python train.py --model="encoder-decoder audio transcriber" --dataset="short read English sentences (LibriTTS-R)" --train_examples=26041 --noise_aug=0.002 --n_mels=64 --hop_length=160 --input="log_mel" --spec_augment=true --win_length=400 --tokenizer="char" --vocab_size=32 --encoder_arch="quartznet" --encoder_norm="batchnorm" --encoder_activation="silu" --encoder_depths=[4, 9, 4] --encoder_kernel_size=9 --encoder_stem="single" --encoder_widths=[192, 288, 432] --fusion="cross_attention" --label_smoothing=0.1 --decoder_width=320 --decoder_layers=8 --decoder_norm="layernorm" --decoder_norm_position="pre" --decoder_activation="swiglu" --decoder_mlp_ratio=2.67 --decoder_head_dim=16 --decoder_fused_qkv=true --decoder_bias="qkv" --decoder_qk_norm=true --decoder_layer_scale_init=0.1 --decoder_parallel_block=false --decoder_inner_norm=false --decoder_drop_path=0.15 --decoder_positions="learned" --decoder_cross_attention_every=2 --decoder_tie_embeddings=false --init="trunc_normal_002" --residual_init="none" --optimizer="adamw" --lr=0.00089 --beta1=0.9 --beta2=0.95 --eps=1e-10 --grad_clip=1.0 --steps=21600 --batch_size=128 --epochs=106.2 --lr_schedule="cosine" --final_lr_fraction=0.01 --warmup_steps=2160 --weight_decay=0.2
Rows from block 6 of the audio encoder of a small encoder-decoder audio transcriber, named by matrix and row number. Rows with one number belong to one channel. Each number is 128 + 24 x the weight over its row's rms, rounded and kept within 0 to 255. All counts start at 0. Numbers have three digits each.
After each channel's rows are labels from the 100 clips, of 14976, where the channel reaches its highest value: "strongest on" is what is common among them. Only what is clearly more common there than usual is listed. The data: short read English sentences (LibriTTS-R). In brackets: how many of the 100.
# convs1: first pointwise conv (encoder.blocks.6.convs.1.weight, 288x288x1), inputs 210-251
# convs3: second pointwise conv (encoder.blocks.6.convs.3.weight, 288x288x1, transposed), outputs 210-251

convs1.74:150133153133111091127138115112126119137114133136105151110143139127169129135211107133102117116117104167114086122125087095131093
convs3.74:127125112121183127127163109123152155123155120131107113113078118131143117158093104169139100164125110088103095121121128081093085
strongest on: the word "not" (27)

convs1.195:109128167068080150119122126127160124095096131138138096143129142104140099154124120122144068162129131126156098120144100107154124
convs3.195:117133095131181149124144120153162181157128162109113142160130123138114144156130127118118136162106145136100113141117122146142108
strongest on: the word "never" (32)

convs1.96:141134154112116156164082140097123141097104150166146112146163117145097152154130088122151122089117123135124089063111142118141088
convs3.96:134170112120112101142135125138082131138152114146126112157104131047137134079137166130116078114164121092124144077135113132098129
strongest on: the word "do" (26)

convs1.201:173100144124139092088102120154121116123150111145143106124162132121100082130115158132133134150109128142131068115152148135151143
convs3.201:158162128121106127205121132153152128107111119138134143094165121094164123124104160136110155100152118129118137105186124068114121
strongest on: the word "have" (28)

convs1.256:130101131109127113157119159061133140139130132082126118158170148125150148157083155146157127106163126127126129100117105145138137
convs3.256:139147117083134129101129159102087059106184130083126165151130156134158126154143131136110148152141142123138108125124194150153132
strongest on: voice: female (90)

convs1.184:161132129081174116166143124125096118122132167082122119112112134122046090130132112107108081124162169130148133156177133108106098
convs3.184:128097117111109151075127116132133132161135142144127137119165100106110144095141131139141096188114115156146122100129159117151164
strongest on: voice: male (82)

convs1.36:127155123107135150155153112152137083072127124132157144113101096147081120119100164140140114137138105141129159114105085121099146
convs3.36:097131088138107172146113126111118109152076118141145081104101117107140168149122136135087092156149120148109103151158115120095158
strongest on: the word "of" (28)

convs1.146:117174137111139135092101068101063159126100098112100090157109094115152107122144158132121104101113122133106096146160133080129129
convs3.146:107111075162094102136144124138116157152128090152094117135160130101158138174167116154145107157126129157102150156106099143122102
strongest on: the word "my" (32)

convs1.109:086173123099124145120126135119146128151150163090111100147137145108113127171066130119147107137126130143163083136150069146163145
convs3.109:102141125156156103122130151114157130127161100135141149124146117084107119097112135111129128150098130146165121111112147109133110
strongest on: the word "was" (42); the word "it" (42)

convs1.182:178118148125167142154098137074109110147158166169124134090161143091130116168066148155084146139095133117139143128147127111113156
convs3.182:157129104117093122120134154160123104120128148110109160136118131135125147110145107134084146129124093122167156136098117126149114
strongest on: the word "very" (33)

convs1.220:124154126138142120150174090142111148134152162176099146094152136120158134121158132091115146128103141159147131141090080164107114
convs3.220:116144158099132151150129141112169124096094119101134147144137165103098176148139134081136113124139144124101188086125065129105154
strongest on: the word "was" (28)

convs1.83:151123145196075135120103114148103134127103135130141115117107124110138155131113111119157136122127124120129128129099111144162131
convs3.83:109152137109148140121135111057100110130157158103127117150122129094149120150116128133112132093143152142142106143131112135113146
strongest on: the word "not" (25)

convs1.272:147090172135107148111145158136154116152073125119126129110161115165108131140141134125125153133129153189105090131158110179126143
convs3.272:133116137084153139100137118141143124123129138119097158113139116106103134147123127115125098119141143094119107112105097156127143
strongest on: voice: female (94); the word "he" (37)

convs1.180:148150134162130141139125097133155115194133147129129144134094129117120108115112133120143149165122136157162153119149114079133119
convs3.180:131136135128119102145140159143104132127143165146149157116130146102122160140135136137137121094128102111124118153086107065119138
strongest on: voice: female (95)

convs1.130:128115138102135137111145120153123115090147162124094130115133079107174104146121141128120133155121134122128125127130148105116116
convs3.130:164120124071103159144135115117140099161137121083093131145108082074145104109146147112095111125106162109124138108152067123091104
strongest on: voice: male (74)

convs1.171:073105173127135113144116074145174100156098097099155139143133128109155146071140140139088115111120127140123138137088121082127055
convs3.171:128113182061115172145116121092129183122135134123118134120150097117113096116136146099145156158153114127182157110150111136124143
strongest on: the word "is" (34)

convs1.118:147146117122145145118137141167107105102133149124113093166139103167109107122120147118125145095122156120113102157111121114119122
convs3.118:119099158120163158120142112202123140108153142119151110151145121127097144162124140133114164168116146188129162125142155106103164
strongest on: the word "was" (34)

convs1.276:175131102114165088148135154117084124171154158132116147122121151103123113091152097170077129184123141172137124130151151144145137
convs3.276:189153145134161134152140137126123133134102102125127120108111156129111150127117154150124142132108141167124146128122080107125132
strongest on: voice: male (77); the word "the" (61)

convs1.265:127179153116147130119109121157191088105108146141134152170152137098153116123151122155128158097114158103153108186106151081148092
convs3.265:085123100129093124167138117164116115091163119084162077160153117100151139148120126155081126119126113106118125116101123091078136
strongest on: the word "and" (32)

convs1.260:156109171109139129072121155139134123130160105128141128176179136120150171124082161131130105114115155112138117129110115132128133
convs3.260:103083157159123109128150181119203086148162139133134132182115175119087153101169129138127140117115120101109083141097144119129132
strongest on: the word "i" (42)

convs1.228:123087110100170088129118082127110133155087132142125117084138145102132130143152092110116131157102193144126110145138171158102135
convs3.228:084152140155142147114094135124146054172123129145159139111070115148153128130123148141127151131071123132115117105124163130092082
strongest on: the word "the" (55); the word "was" (33)

convs1.147:120118119135168098101111145150150114108108127132121145113136137091172136147131128131127128120137193117115151181120107079145143
convs3.147:125122134112116122142136102132113158104113126133132140144130120131151065108110105073112168121141097168152113142114124137103132
strongest on: the word "and" (27)

convs1.268:130123147103128169126122158096139107131144141143131113149122104115122096084135154166154126114128095155121158116173103109139152
convs3.268:155149156148134140155141143117132140149156158126115127117130103150153107166155119157153117133101110124132181148146099119135120
strongest on: voice: female (89)

convs1.56:137125112060095110119136101136154160140113135114130129135125153093117110122121130138159108144139199096157116154127119071115127
convs3.56:140109121097094147099138174131128111174135128093118080142133131127129107148128154091146164134155126112131118113108123134119114
strongest on: the word "you" (37)

convs1.12:118119135139107107124135071109157118090124122131095150144136127108072096111157156121089118117142152145131113168138123127120163
convs3.12:121128149130116139170078109126126118128091132111137141082135126139125126144138127146149120155130090159127137122094111076104109
strongest on: voice: female (88)

convs1.153:131147095102119101122129110130141122137159150121137119148105159135161128142151122136101115158172124111132128160122124127170170
convs3.153:093131141128133152124131120124153125119114134161136129142141124126131127151136134133139128083151098174151133165127129093117206
strongest on: the word "the" (62)

convs1.258:147157138161097117143157107156125120098145114123098135069107109134186111126118135158125136101160179142123128145135090111090138
convs3.258:149100125129139159159146136117121170142169115140134164156132112139109129100146118160124107100111161092131129138149162167115109
strongest on: the word "of" (31)

convs1.40:120095168132128106114144103091138101095125123086136124104137153163116142168105121125098127105129127115145136101110150167128165
convs3.40:104140175117133164157150115102111084131145147132118113132118123154124081123146139138101148165118122103142102153138130122116133
strongest on: voice: female (84); the word "was" (56); the word "it" (35)

convs1.16:087158098143129142115147133132106100125150145135132164156167148150171117149105124136159138151149151150114147115116147113130122
convs3.16:123125137081153126120149148126163118106124155121167097144087136095123111129146137104173142129134140120135096109143139143147141
strongest on: the word "the" (56)

convs1.85:114140072089128129136112148135095147121159110113114106151146118118125125124179179159108113109152146114129142151156110124127155
convs3.85:080148126139168091118152152143110119132117112133109142177133124166192127127135168177146104124160138120158092092130175120121129
strongest on: voice: male (86)

convs1.251:137115125146165124108117106136120125120095127125127112146107117144156103149135107135125110183096129163141123126143123110140090
convs3.251:199122099138144124148092119107159077103140137149150120112099131138129143165123107138168108119083156160068133110150136107127172
strongest on: the word "to" (36)

convs1.283:134160164123155073140149104105109110107143135107120070110101145143119125124113128084102097154130167096114137115159123137092125
convs3.283:122170130103130159152144117095070103123116128137158160119115109166110126109120164104120128146120104125101130133157118120105127
strongest on: the word "he" (32)

convs1.219:137108145146121090134174138142122142136135147111106131107126155127135104120128138140156096092163162144145117137144115138133131
convs3.219:095151138103136125128126122137143122200185110150114133143124125134143084106148108163142116105094105091147079122117135154126056
strongest on: the word "is" (28)

convs1.225:128141113130090156160118148094108113153113089136104144124118142158143143136123138138104136095110124136121165133141135104142104
convs3.225:127168079171144143164087121122113115133091150113155099154113162112151113125112092107156098176169123136139124158156122123144118
strongest on: the word "of" (29)

convs1.226:126089136135128139133076153101094141133124096122141103109124125092139168145127141146092129143105117141153120164104134142131136
convs3.226:140147177126135123134124140088156130134150177110150111148141141089125101151064151117122141117111143143086187140119122138149143
strongest on: voice: male (92)

convs1.233:112139125093128098129135124116129099123125128084108115139167137151138133137167113111147115116087088142097136089110144090130130
convs3.233:140100157101122126149167123122115145148147143138085132143143149159184161094133135155179180168132182132121128136147116156146139
strongest on: the word "to" (34)

convs1.160:121148134148139189103157137128116115148093113124107134079116119147125143076138130125183102123098107143119136109090152096129151
convs3.160:141104124102107115146144112110089114133097140134137139128117147062134124119138109120114159126141134109143141131127119131132111
strongest on: voice: female (88); the word "was" (27)

convs1.209:111130121114112121134120106152123127137128105125143140098119129141109086153057147153143112133178105100083151109128140089118084
convs3.209:110144160086122111103109098132142164171078114147109159159099135104183155084169141171156142104110133108145099144124142121159118
strongest on: the word "not" (29)

convs1.141:167129087145141132138079116147131120159139106105129077154130130092162152081140181141131108138111156163124103115157133126113151
convs3.141:140139145107149108115119152119130105138152150105162137124150112153165143125166113152153143156127152112113110156123113141089123
strongest on: the word "you" (34)

convs1.165:110116135121071128144125131117176123093120092131109108144166147141140189144159101117142111131168108130146150069141127082109150
convs3.165:102124120134164166109085147164145091070076128127138123048137146127097098161125113116138126134131105107136121124063136121136111
strongest on: the word "do" (39); the word "you" (34)

convs1.235:099180150070163119042106129110151109117123131095121123112119114111144130109147137118144114138104203109123113150142151117157147
convs3.235:094122113122068126120114154124134145133137090129127063114149148111178123138099149126114115141104148108097131158105081135137116
strongest on: text has "you" (33)

convs1.22:128058139089164113119124139134086108160101127134143132150114111145145094137089139090174144140114106128137088124137072150094163
convs3.22:187080119107115172102104110115135116139159115097143171103129148121169103159087129172124121112105135114122154116117099145157150
strongest on: the word "i" (38); the word "my" (34)

convs1.0:147107131119134116131121147109132120112113126188106089180096119143187142135145141129152155148084172104141108095099168113153113
convs3.0:147136132121145101126111154138128137148122158142146170111089137172114153118125128127167090153116112162119147125136088114151136
strongest on: the word "my" (35)

convs1.221:112162104129143144115114136090156098173132164140116145120141147101160139090130156098143113102145109126113146145141126076092138
convs3.221:118081149182136136118138146118148137143140175145125161113125102156122118090078150109140110114158151109157117211157131138107144
strongest on: the word "with" (26)

convs1.181:119125123154120136127137137124142097136141181106134112137099094134095159127126128087147100138084099116115143129122117136129122
convs3.181:114104133112159135136113103132113128094119109135105152135163080102135065077082142140152139134116109123138104149111137152129112
strongest on: the word "and" (26)

convs1.3:088140135160116107096151137107132117091141159154123128128141153171108165123122107131103139124129130115156119169091145116113172
convs3.3:153137102121179111133081106128125148128133130151083133109102091121154123122085083153119140162151126110133149094143138116153133
strongest on: the word "to" (40)

convs1.10:135115126110120135087123111142170130145156145128138182110116137115129110159158122163137112175157144169098111120154102157133138
convs3.10:126131090150156116146104084160136122127146127108166141145125160122127144088137140086159115163129106124111122112132148147134141
strongest on: voice: female (96)