python train.py --model="encoder-decoder audio transcriber" --dataset="short read English sentences (LibriTTS-R)" --train_examples=26041 --noise_aug=0.002 --n_mels=64 --hop_length=160 --input="log_mel" --spec_augment=true --win_length=400 --tokenizer="char" --vocab_size=32 --encoder_arch="quartznet" --encoder_norm="batchnorm" --encoder_activation="silu" --encoder_depths=[4, 9, 4] --encoder_kernel_size=9 --encoder_stem="single" --encoder_widths=[192, 288, 432] --fusion="cross_attention" --label_smoothing=0.1 --decoder_width=320 --decoder_layers=8 --decoder_norm="layernorm" --decoder_norm_position="pre" --decoder_activation="swiglu" --decoder_mlp_ratio=2.67 --decoder_head_dim=16 --decoder_fused_qkv=true --decoder_bias="qkv" --decoder_qk_norm=true --decoder_layer_scale_init=0.1 --decoder_parallel_block=false --decoder_inner_norm=false --decoder_drop_path=0.15 --decoder_positions="learned" --decoder_cross_attention_every=2 --decoder_tie_embeddings=false --init="trunc_normal_002" --residual_init="none" --optimizer="adamw" --lr=0.00089 --beta1=0.9 --beta2=0.95 --eps=1e-10 --grad_clip=1.0 --steps=21600 --batch_size=128 --epochs=106.2 --lr_schedule="cosine" --final_lr_fraction=0.01 --warmup_steps=2160 --weight_decay=0.2
Rows from block 3 of the audio encoder of a small encoder-decoder audio transcriber, named by matrix and row number. Rows with one number belong to one channel. Each number is 200 + 30 x the weight over its row's rms, rounded and kept within 0 to 999. All counts start at 0.
After each channel's rows are labels from the 100 clips, of 14976, where the channel reaches its highest value: "responds to" is what is common among them. Only what is clearly more common there than usual is listed. The data: short read English sentences (LibriTTS-R). In brackets: how many of the 100.
# convs1: first pointwise conv (encoder.blocks.3.convs.1.weight, 192x192x1), inputs 0-95
# convs3: second pointwise conv (encoder.blocks.3.convs.3.weight, 192x192x1, transposed), outputs 0-95

convs1.191,248,215,223,196,134,214,170,146,190,169,190,214,186,205,208,221,154,168,244,179,189,190,225,198,180,239,191,192,205,187,176,203,175,187,245,171,167,160,179,202,147,148,199,215,244,210,167,190,180,121,254,242,248,188,211,177,185,196,197,209,175,170,195,230,190,192,190,189,204,198,214,186,154,195,209,140,206,217,176,214,248,137,246,181,224,241,232,183,194,216,187,237,191,214,199,215
convs3.191,203,167,238,216,229,220,187,298,203,176,192,192,200,212,168,207,188,226,224,193,219,254,207,200,211,190,173,205,190,195,217,224,243,239,188,242,218,171,248,231,217,181,173,242,207,193,224,154,232,262,214,187,209,184,148,230,260,233,240,154,196,181,265,222,253,210,265,213,189,175,267,163,188,191,193,207,196,158,223,230,160,169,195,237,209,164,249,216,194,159,236,254,228,189,224,268
responds to: voice: male (95)

convs1.76,189,182,217,281,233,179,187,239,214,181,236,238,220,154,175,171,164,165,199,211,242,227,193,200,189,218,178,245,222,214,197,284,218,221,195,162,182,126,182,197,185,178,238,231,181,229,194,262,156,171,233,252,240,183,222,163,204,169,206,195,204,234,165,192,199,192,225,146,192,251,172,162,198,210,166,170,154,183,150,200,171,167,254,210,245,219,257,228,208,185,163,228,180,194,237,186
convs3.76,193,165,170,206,206,169,252,147,185,170,179,226,169,201,222,224,205,222,192,165,218,191,174,217,205,162,203,199,144,199,200,131,185,168,205,170,207,172,185,189,214,188,191,225,222,228,210,153,192,176,114,160,154,185,137,187,242,168,223,209,157,224,199,198,228,202,209,226,177,232,173,193,161,187,197,186,219,221,196,201,222,173,145,213,214,172,242,234,181,244,172,201,208,181,202,199
responds to: voice: male (93)

convs1.89,210,202,162,176,174,211,229,219,206,197,207,212,174,162,228,211,215,210,189,161,182,194,192,204,215,192,139,189,188,147,194,193,251,208,159,206,227,174,184,228,236,177,238,193,198,178,237,158,214,175,171,200,172,228,213,287,219,188,197,157,217,169,216,184,199,172,188,235,212,182,243,229,217,181,238,175,204,165,205,193,167,92,203,174,236,189,200,205,191,208,186,229,231,198,123,218
convs3.89,167,195,247,177,229,207,169,220,169,183,212,177,208,196,182,259,217,204,233,113,181,226,175,169,226,195,208,196,216,170,244,203,236,158,231,173,144,204,211,140,273,169,174,162,196,214,211,157,158,180,169,232,153,234,207,149,224,224,237,189,183,167,155,230,220,207,223,191,191,180,176,236,220,228,196,215,203,233,204,202,170,236,212,238,234,259,220,130,189,175,259,217,195,225,203,191
responds to: voice: male (95)

convs1.167,171,189,162,142,239,174,222,216,168,186,176,214,242,191,228,198,158,218,192,178,169,214,203,189,228,234,162,199,208,161,187,175,187,174,175,227,231,240,240,221,182,162,172,196,147,141,192,179,191,212,200,142,210,186,257,208,169,187,234,143,197,156,225,256,188,244,189,229,240,187,242,237,161,184,198,234,150,173,127,230,216,171,281,195,207,133,216,145,256,203,197,214,211,207,179,209
convs3.167,184,129,188,225,242,184,231,244,213,171,216,219,187,180,200,197,163,171,158,213,238,206,252,219,286,175,211,236,243,204,166,188,183,214,244,219,218,251,210,196,177,253,205,247,175,237,207,192,205,164,219,165,146,178,165,211,203,160,252,205,167,204,177,288,230,213,251,234,180,232,160,150,217,217,223,184,176,171,265,215,177,260,210,218,209,170,206,198,168,211,210,201,248,205,223,168
responds to: voice: male (74)

convs1.134,228,221,179,194,216,124,214,204,186,130,197,253,213,262,226,233,195,177,151,194,198,225,138,209,154,204,180,179,190,255,167,220,203,238,181,180,224,219,226,203,197,136,253,232,208,178,189,218,128,213,189,228,206,208,223,199,131,231,167,178,175,168,213,178,174,177,190,242,224,181,229,236,216,233,197,198,241,191,222,206,209,274,198,219,189,192,231,235,192,226,210,204,193,173,220,152
convs3.134,138,133,183,256,231,209,166,219,188,197,210,197,160,221,187,224,226,223,266,210,186,163,232,246,150,150,187,206,213,180,223,222,233,203,207,222,228,220,188,222,193,275,229,201,231,199,173,185,177,201,197,263,224,167,196,165,211,196,123,182,270,203,147,231,217,213,245,232,151,207,186,186,165,159,189,217,217,178,232,238,240,216,206,238,240,155,173,190,241,216,189,201,162,202,208,221
responds to: voice: male (78)

convs1.158,207,211,174,203,184,202,212,188,220,211,180,199,171,211,182,166,164,135,168,94,204,196,208,112,218,167,186,180,151,205,190,202,190,251,213,205,175,209,201,218,194,223,192,227,221,205,237,173,216,213,198,193,190,203,207,185,184,157,190,185,257,165,169,173,252,176,158,208,225,196,180,222,157,299,155,205,211,186,167,182,224,198,136,267,197,200,208,213,194,221,249,175,197,229,158,183
convs3.158,174,255,177,176,217,193,148,245,216,152,251,214,211,271,222,223,237,154,258,216,213,191,187,222,201,183,240,189,211,186,223,172,257,167,180,201,180,210,213,174,238,144,237,183,200,180,181,168,242,235,197,213,203,208,160,171,271,199,196,155,165,179,177,200,224,164,182,186,220,212,200,203,214,226,181,220,216,207,159,187,183,186,199,242,179,295,183,208,175,183,284,194,232,276,184,199
responds to: voice: male (74)

convs1.17,159,192,230,222,249,183,154,205,223,215,204,241,186,208,221,213,194,215,194,215,159,195,191,176,185,195,200,158,179,234,214,332,180,214,272,175,218,242,187,212,160,193,174,186,180,186,190,202,211,194,239,179,175,168,176,166,258,179,165,204,178,196,172,225,184,230,230,199,224,228,205,210,170,186,186,195,176,217,154,220,238,139,234,171,193,188,157,240,169,205,231,210,186,157,197,225
convs3.17,182,209,182,205,135,154,193,210,217,234,164,160,210,213,120,213,193,212,191,213,162,166,182,219,171,182,134,184,215,228,212,282,186,184,238,233,217,210,216,162,202,166,201,176,192,251,231,201,173,199,254,222,227,203,188,132,254,169,213,175,170,174,138,189,193,186,220,211,230,240,192,243,191,188,185,250,244,228,233,202,227,180,181,204,214,206,191,121,205,193,196,196,184,217,226,215
responds to: voice: male (78); the word "of" (28)

convs1.69,152,177,174,213,224,210,146,187,130,197,225,146,189,254,199,200,198,217,172,173,211,217,169,205,188,173,211,242,188,238,234,157,210,144,183,223,202,244,190,207,227,237,219,219,163,201,290,203,250,181,162,216,182,209,202,146,206,191,184,183,156,142,225,204,173,227,200,147,201,224,157,155,111,188,251,202,207,184,226,195,207,256,202,197,214,159,184,166,198,237,143,228,189,252,184,183
convs3.69,237,132,192,165,181,233,143,218,220,223,179,165,215,180,190,172,154,226,141,173,157,211,189,190,200,187,196,230,188,235,177,237,158,211,234,187,153,176,226,207,204,190,210,204,226,190,204,252,260,237,232,234,201,202,221,190,171,168,196,207,143,256,152,231,167,203,227,186,188,177,202,220,232,172,160,196,111,199,192,213,170,222,217,175,265,151,253,189,171,194,187,203,171,217,165,215
responds to: voice: female (98)

convs1.119,164,232,197,175,264,168,246,192,169,189,170,165,156,199,216,184,267,195,159,190,206,200,181,189,186,222,170,185,231,190,186,275,186,164,230,242,156,188,163,203,244,162,213,189,174,219,174,245,169,192,199,186,219,163,191,230,234,177,185,179,226,137,177,210,205,184,180,172,146,145,178,196,196,206,180,218,202,230,204,162,196,220,140,170,209,210,147,222,243,166,185,137,201,260,171,151
convs3.119,240,198,175,144,254,188,170,215,178,189,204,214,165,180,191,175,150,242,202,198,238,208,171,198,172,204,168,195,199,228,160,279,129,179,204,248,223,186,205,270,193,210,125,187,242,209,168,211,230,224,208,175,226,218,166,223,188,183,146,206,229,159,170,191,163,241,193,269,206,190,209,208,242,186,205,205,222,194,174,192,186,181,277,204,233,185,190,191,184,220,158,254,252,165,235,241
responds to: voice: male (75)

convs1.131,141,139,253,244,267,158,196,161,176,209,185,259,240,152,216,186,245,232,239,202,200,233,235,225,159,229,270,197,272,198,237,234,210,192,193,271,187,185,203,254,217,139,206,207,226,194,164,204,186,264,210,224,200,206,233,157,212,137,177,152,240,162,195,230,199,198,202,227,194,198,208,199,196,219,186,200,210,191,199,104,213,185,174,228,221,181,196,202,183,176,167,157,169,179,197,200
convs3.131,225,241,156,202,226,203,192,211,228,168,204,252,265,211,202,202,207,218,219,202,206,237,208,207,236,182,227,200,223,140,216,180,221,214,163,183,192,135,233,229,189,222,223,180,206,209,212,129,191,203,107,237,188,235,191,232,226,217,184,183,186,216,201,205,175,198,276,163,199,232,250,199,247,194,237,173,268,161,224,165,186,206,145,209,188,236,153,243,263,176,198,158,172,199,193,196
responds to: voice: male (91)

convs1.87,187,213,233,184,267,159,167,119,177,244,183,211,203,193,152,238,204,171,273,215,201,204,235,202,150,225,244,191,278,167,183,203,188,216,212,170,174,200,222,181,140,189,222,217,244,182,173,141,158,241,216,182,233,229,261,195,204,153,184,167,201,209,206,194,210,167,208,229,179,216,245,174,184,209,196,157,237,231,246,156,214,178,120,218,263,212,207,155,147,213,176,196,215,206,222,137
convs3.87,167,201,185,254,203,181,211,198,225,194,227,193,168,179,187,153,219,211,146,212,171,185,236,185,243,203,166,197,200,221,197,256,154,224,220,263,233,268,239,212,163,248,183,219,198,167,219,205,201,179,180,132,159,176,190,231,192,188,225,211,195,213,190,141,221,202,154,173,172,215,214,226,197,226,156,246,175,250,169,203,189,233,221,183,239,210,248,192,189,184,223,263,158,216,147,206
responds to: voice: male (96)

convs1.184,250,197,224,208,241,172,192,212,217,223,208,180,174,239,184,241,236,200,212,206,195,178,162,224,205,140,217,197,201,200,197,217,193,169,178,177,245,190,256,251,167,231,213,175,222,187,179,192,234,201,214,245,209,216,141,160,235,193,192,168,183,193,212,185,186,175,186,187,155,213,280,200,215,197,209,231,220,195,175,193,263,214,217,201,175,209,217,226,189,176,241,236,142,168,167,149
convs3.184,197,236,175,263,209,210,223,200,184,172,156,175,217,223,210,220,161,184,188,312,193,180,217,202,214,220,211,172,222,233,197,156,237,163,183,186,212,224,217,197,235,193,198,237,214,229,218,204,146,199,203,192,203,178,163,243,175,229,208,147,224,168,186,210,170,167,207,165,194,223,123,166,187,219,208,228,215,207,190,230,199,199,135,150,153,239,184,220,206,217,280,196,137,201,164,174
responds to: voice: female (98)

convs1.122,189,179,213,204,172,162,217,202,181,177,188,254,162,165,249,223,207,239,169,227,192,213,177,231,151,213,186,225,300,210,217,192,144,193,187,248,197,206,189,184,211,188,250,240,220,160,217,199,196,193,182,167,177,220,189,162,153,156,180,208,220,182,187,224,208,208,226,175,198,180,189,197,239,229,201,168,275,201,255,132,208,229,207,205,184,198,207,185,176,191,196,220,190,191,222,194
convs3.122,233,237,184,217,227,212,221,186,173,212,191,243,173,205,218,200,195,210,190,234,222,195,221,208,237,171,221,189,204,210,198,143,215,175,223,188,187,182,206,192,122,225,157,147,165,208,221,220,212,172,205,200,198,177,203,221,165,117,248,196,187,207,189,186,218,196,210,220,221,220,201,187,169,223,195,170,121,217,201,157,136,268,206,203,211,185,182,222,133,222,182,244,221,200,164,229
responds to: voice: male (93)