A small encoder-decoder audio transcriber, trained from scratch.
Model: 15.4M parameters, log mel input, encoder activation silu, decoder layers 8.
Training: 21600 steps, batches of 128.
Data: trained on short read English sentences (LibriTTS-R), 26041 training examples, 106.2 epochs.
Rows from block 6 of the audio encoder of a small encoder-decoder audio transcriber, named by matrix and row number. Rows with one number belong to one channel. Each number is 128 + 24 x the weight over its row's rms, rounded and kept within 0 to 255. All counts start at 0. Numbers have three digits each.
Before each channel's rows are labels from the 100 clips, of 14976, where the channel reaches its highest value: "top examples" is what is common among them; "loudest band" is the band of the loudest frequency at the time of the peak. Only what is clearly more common there than usual is listed. The data: short read English sentences (LibriTTS-R).
# convs1: first pointwise conv (encoder.blocks.6.convs.1.weight, 288x288x1), inputs 252-287
# convs3: second pointwise conv (encoder.blocks.6.convs.3.weight, 288x288x1, transposed), outputs 252-287

top examples: voice: male
loudest band: 4000 to 8000 Hz
convs1.240:161119145137111091161108126147128122102110162108136125099138100119110124077103151100145146147128145085132129
convs3.240:132093119106083085142116153108125115113150147110064142091146064130169115139167121086138121131141083130112141

top examples: the word "you"
loudest band: 250 to 500 Hz
convs1.39:108111152150112121140124147107115141151125147114099109113136139144124168138102141152111155168117108150130107
convs3.39:182137121159122130143093133151133138160174064108131134111141082114141123164107133128133153098109161123133139

top examples: the word "was"
loudest band: 250 to 500 Hz
convs1.207:147136125113093105135111111115181133134133114132114102091162134110142158120119092110126162146122161116131100
convs3.207:130138112113113095105160108133136137137158169117162165105100125140142168106164118119109102113088104142152146

top examples: voice: female; the word "he"
loudest band: 250 to 500 Hz
convs1.27:097144142121145140125162116149124137109133114116135152135097128098105159143157145134137137157149151118149122
convs3.27:162137163120135126122138109134113177128136079116136079133096120085105079145125117164152111086092116161115107

top examples: voice: female
loudest band: 250 to 500 Hz
convs1.239:111128157156188144150124144149131119143130137094140118116104121129110119186165142109135123121135142116122129
convs3.239:115125116039241145119151158105159111123124131151105121126105154123126115123160153149110131190153142082136167

top examples: voice: male; the word "the"
loudest band: 250 to 500 Hz
convs1.276:107101120129108159157183136126149119134166098198089138096100105140130140098147092103118132111161136119120105
convs3.276:110118143106142169133111148112151119155178143151127151143137138100101161102134117147081061110154133105133088

top examples: the word "you"
loudest band: 250 to 500 Hz
convs1.24:128108131184136109117130075144142142151161125163131115099139139108144145129139129108127112135120127133148086
convs3.24:158137146107128160124159137114142125139146092179125137111159096126121133173116097085107137162153136139148125

top examples: the word "was"
loudest band: 250 to 500 Hz
convs1.161:152152113137161136119150140138126095163121128101132101091188153110182151162106158151092125128140091138166101
convs3.161:130136121095086094148121166093124121081132127138111109153099136176118114113138084098136157094119113138141117

top examples: the word "was"
loudest band: 250 to 500 Hz
convs1.122:153112089098124105135134131123112121101128111106120103108120122155121078103141133128129109109135125151127117
convs3.122:135154108097121173109125140136068122140127126142125147111133136103138113165096151169121160102153124151148137

top examples: the word "was"
loudest band: 250 to 500 Hz
convs1.166:187144092173138159120147106131144128138059126154091125172155150136115183147136162161164122108173136144132127
convs3.166:141133121140096102139121139103120130146103128154121120099074163160127116140113161118098187138167155161172109

top examples: the word "was"
loudest band: 250 to 500 Hz
convs1.179:112152122111141130102122152110144161100111151095147101136158129136114149148114123161114139176072125197124142
convs3.179:156175109114128140124129115129062105131128147153101113063123119121165130148089147188148102112124156157107088

top examples: the word "you"
loudest band: 250 to 500 Hz
convs1.169:164130153143089105109174130132121127126139138126145113135167090083147164124156172172121137147142132128159099
convs3.169:157143148112172182135150111123146119088090129144182116127110122150089174171106108136126125120166137122134113

top examples: voice: female; the word "he"
loudest band: 250 to 500 Hz
convs1.272:135138149123141125166143137106163151083180151124140144118136117118133121133125119130067146148120149115095149
convs3.272:102074150148140142137117111117143100094129124078144115151146120098096167133051078099036134115141132153153101

top examples: the word "not"
loudest band: 250 to 500 Hz
convs1.167:141139163151157160154151107123100129120129127156132122074142094128131127116120103100119121143073144190174128
convs3.167:142134167131109173165136141062136138121096122174152159076105127130127154107146140120105139093139111091120155

top examples: voice: female; the word "you"
loudest band: 250 to 500 Hz
convs1.68:096124127117149113124134087134103123110134109119162127115135173091124102136180135131119156145125131159115131
convs3.68:117154070095169120156141152131129068127140105126075143105140110107143122136117135119121109157115119103125121

top examples: the word "you"; voice: male
loudest band: 250 to 500 Hz
convs1.120:102095138066133141110127153147096088132119151116103116158141160146142137113138143103152151117136156125136098
convs3.120:092122110157125171064093123113149127103105140091155098149126102154105172107129080124100167123149131126134114

top examples: the word "you"; the word "have"
loudest band: 250 to 500 Hz
convs1.80:108160137116111139151147119147127136089138135108112132149141128125116159136154120159081187147121137129140087
convs3.80:154153157132130101103156122196185176138100085095153106153173090097152141176100141110078145159138118133137102

top examples: voice: female
loudest band: 250 to 500 Hz
convs1.59:070154095162139139087150066181147112132188142101128133131140108099131153162123172144145144120148155114143127
convs3.59:149163132098171156073108096154133126129179106086114109073147099108167141107118158161123166086095121151104152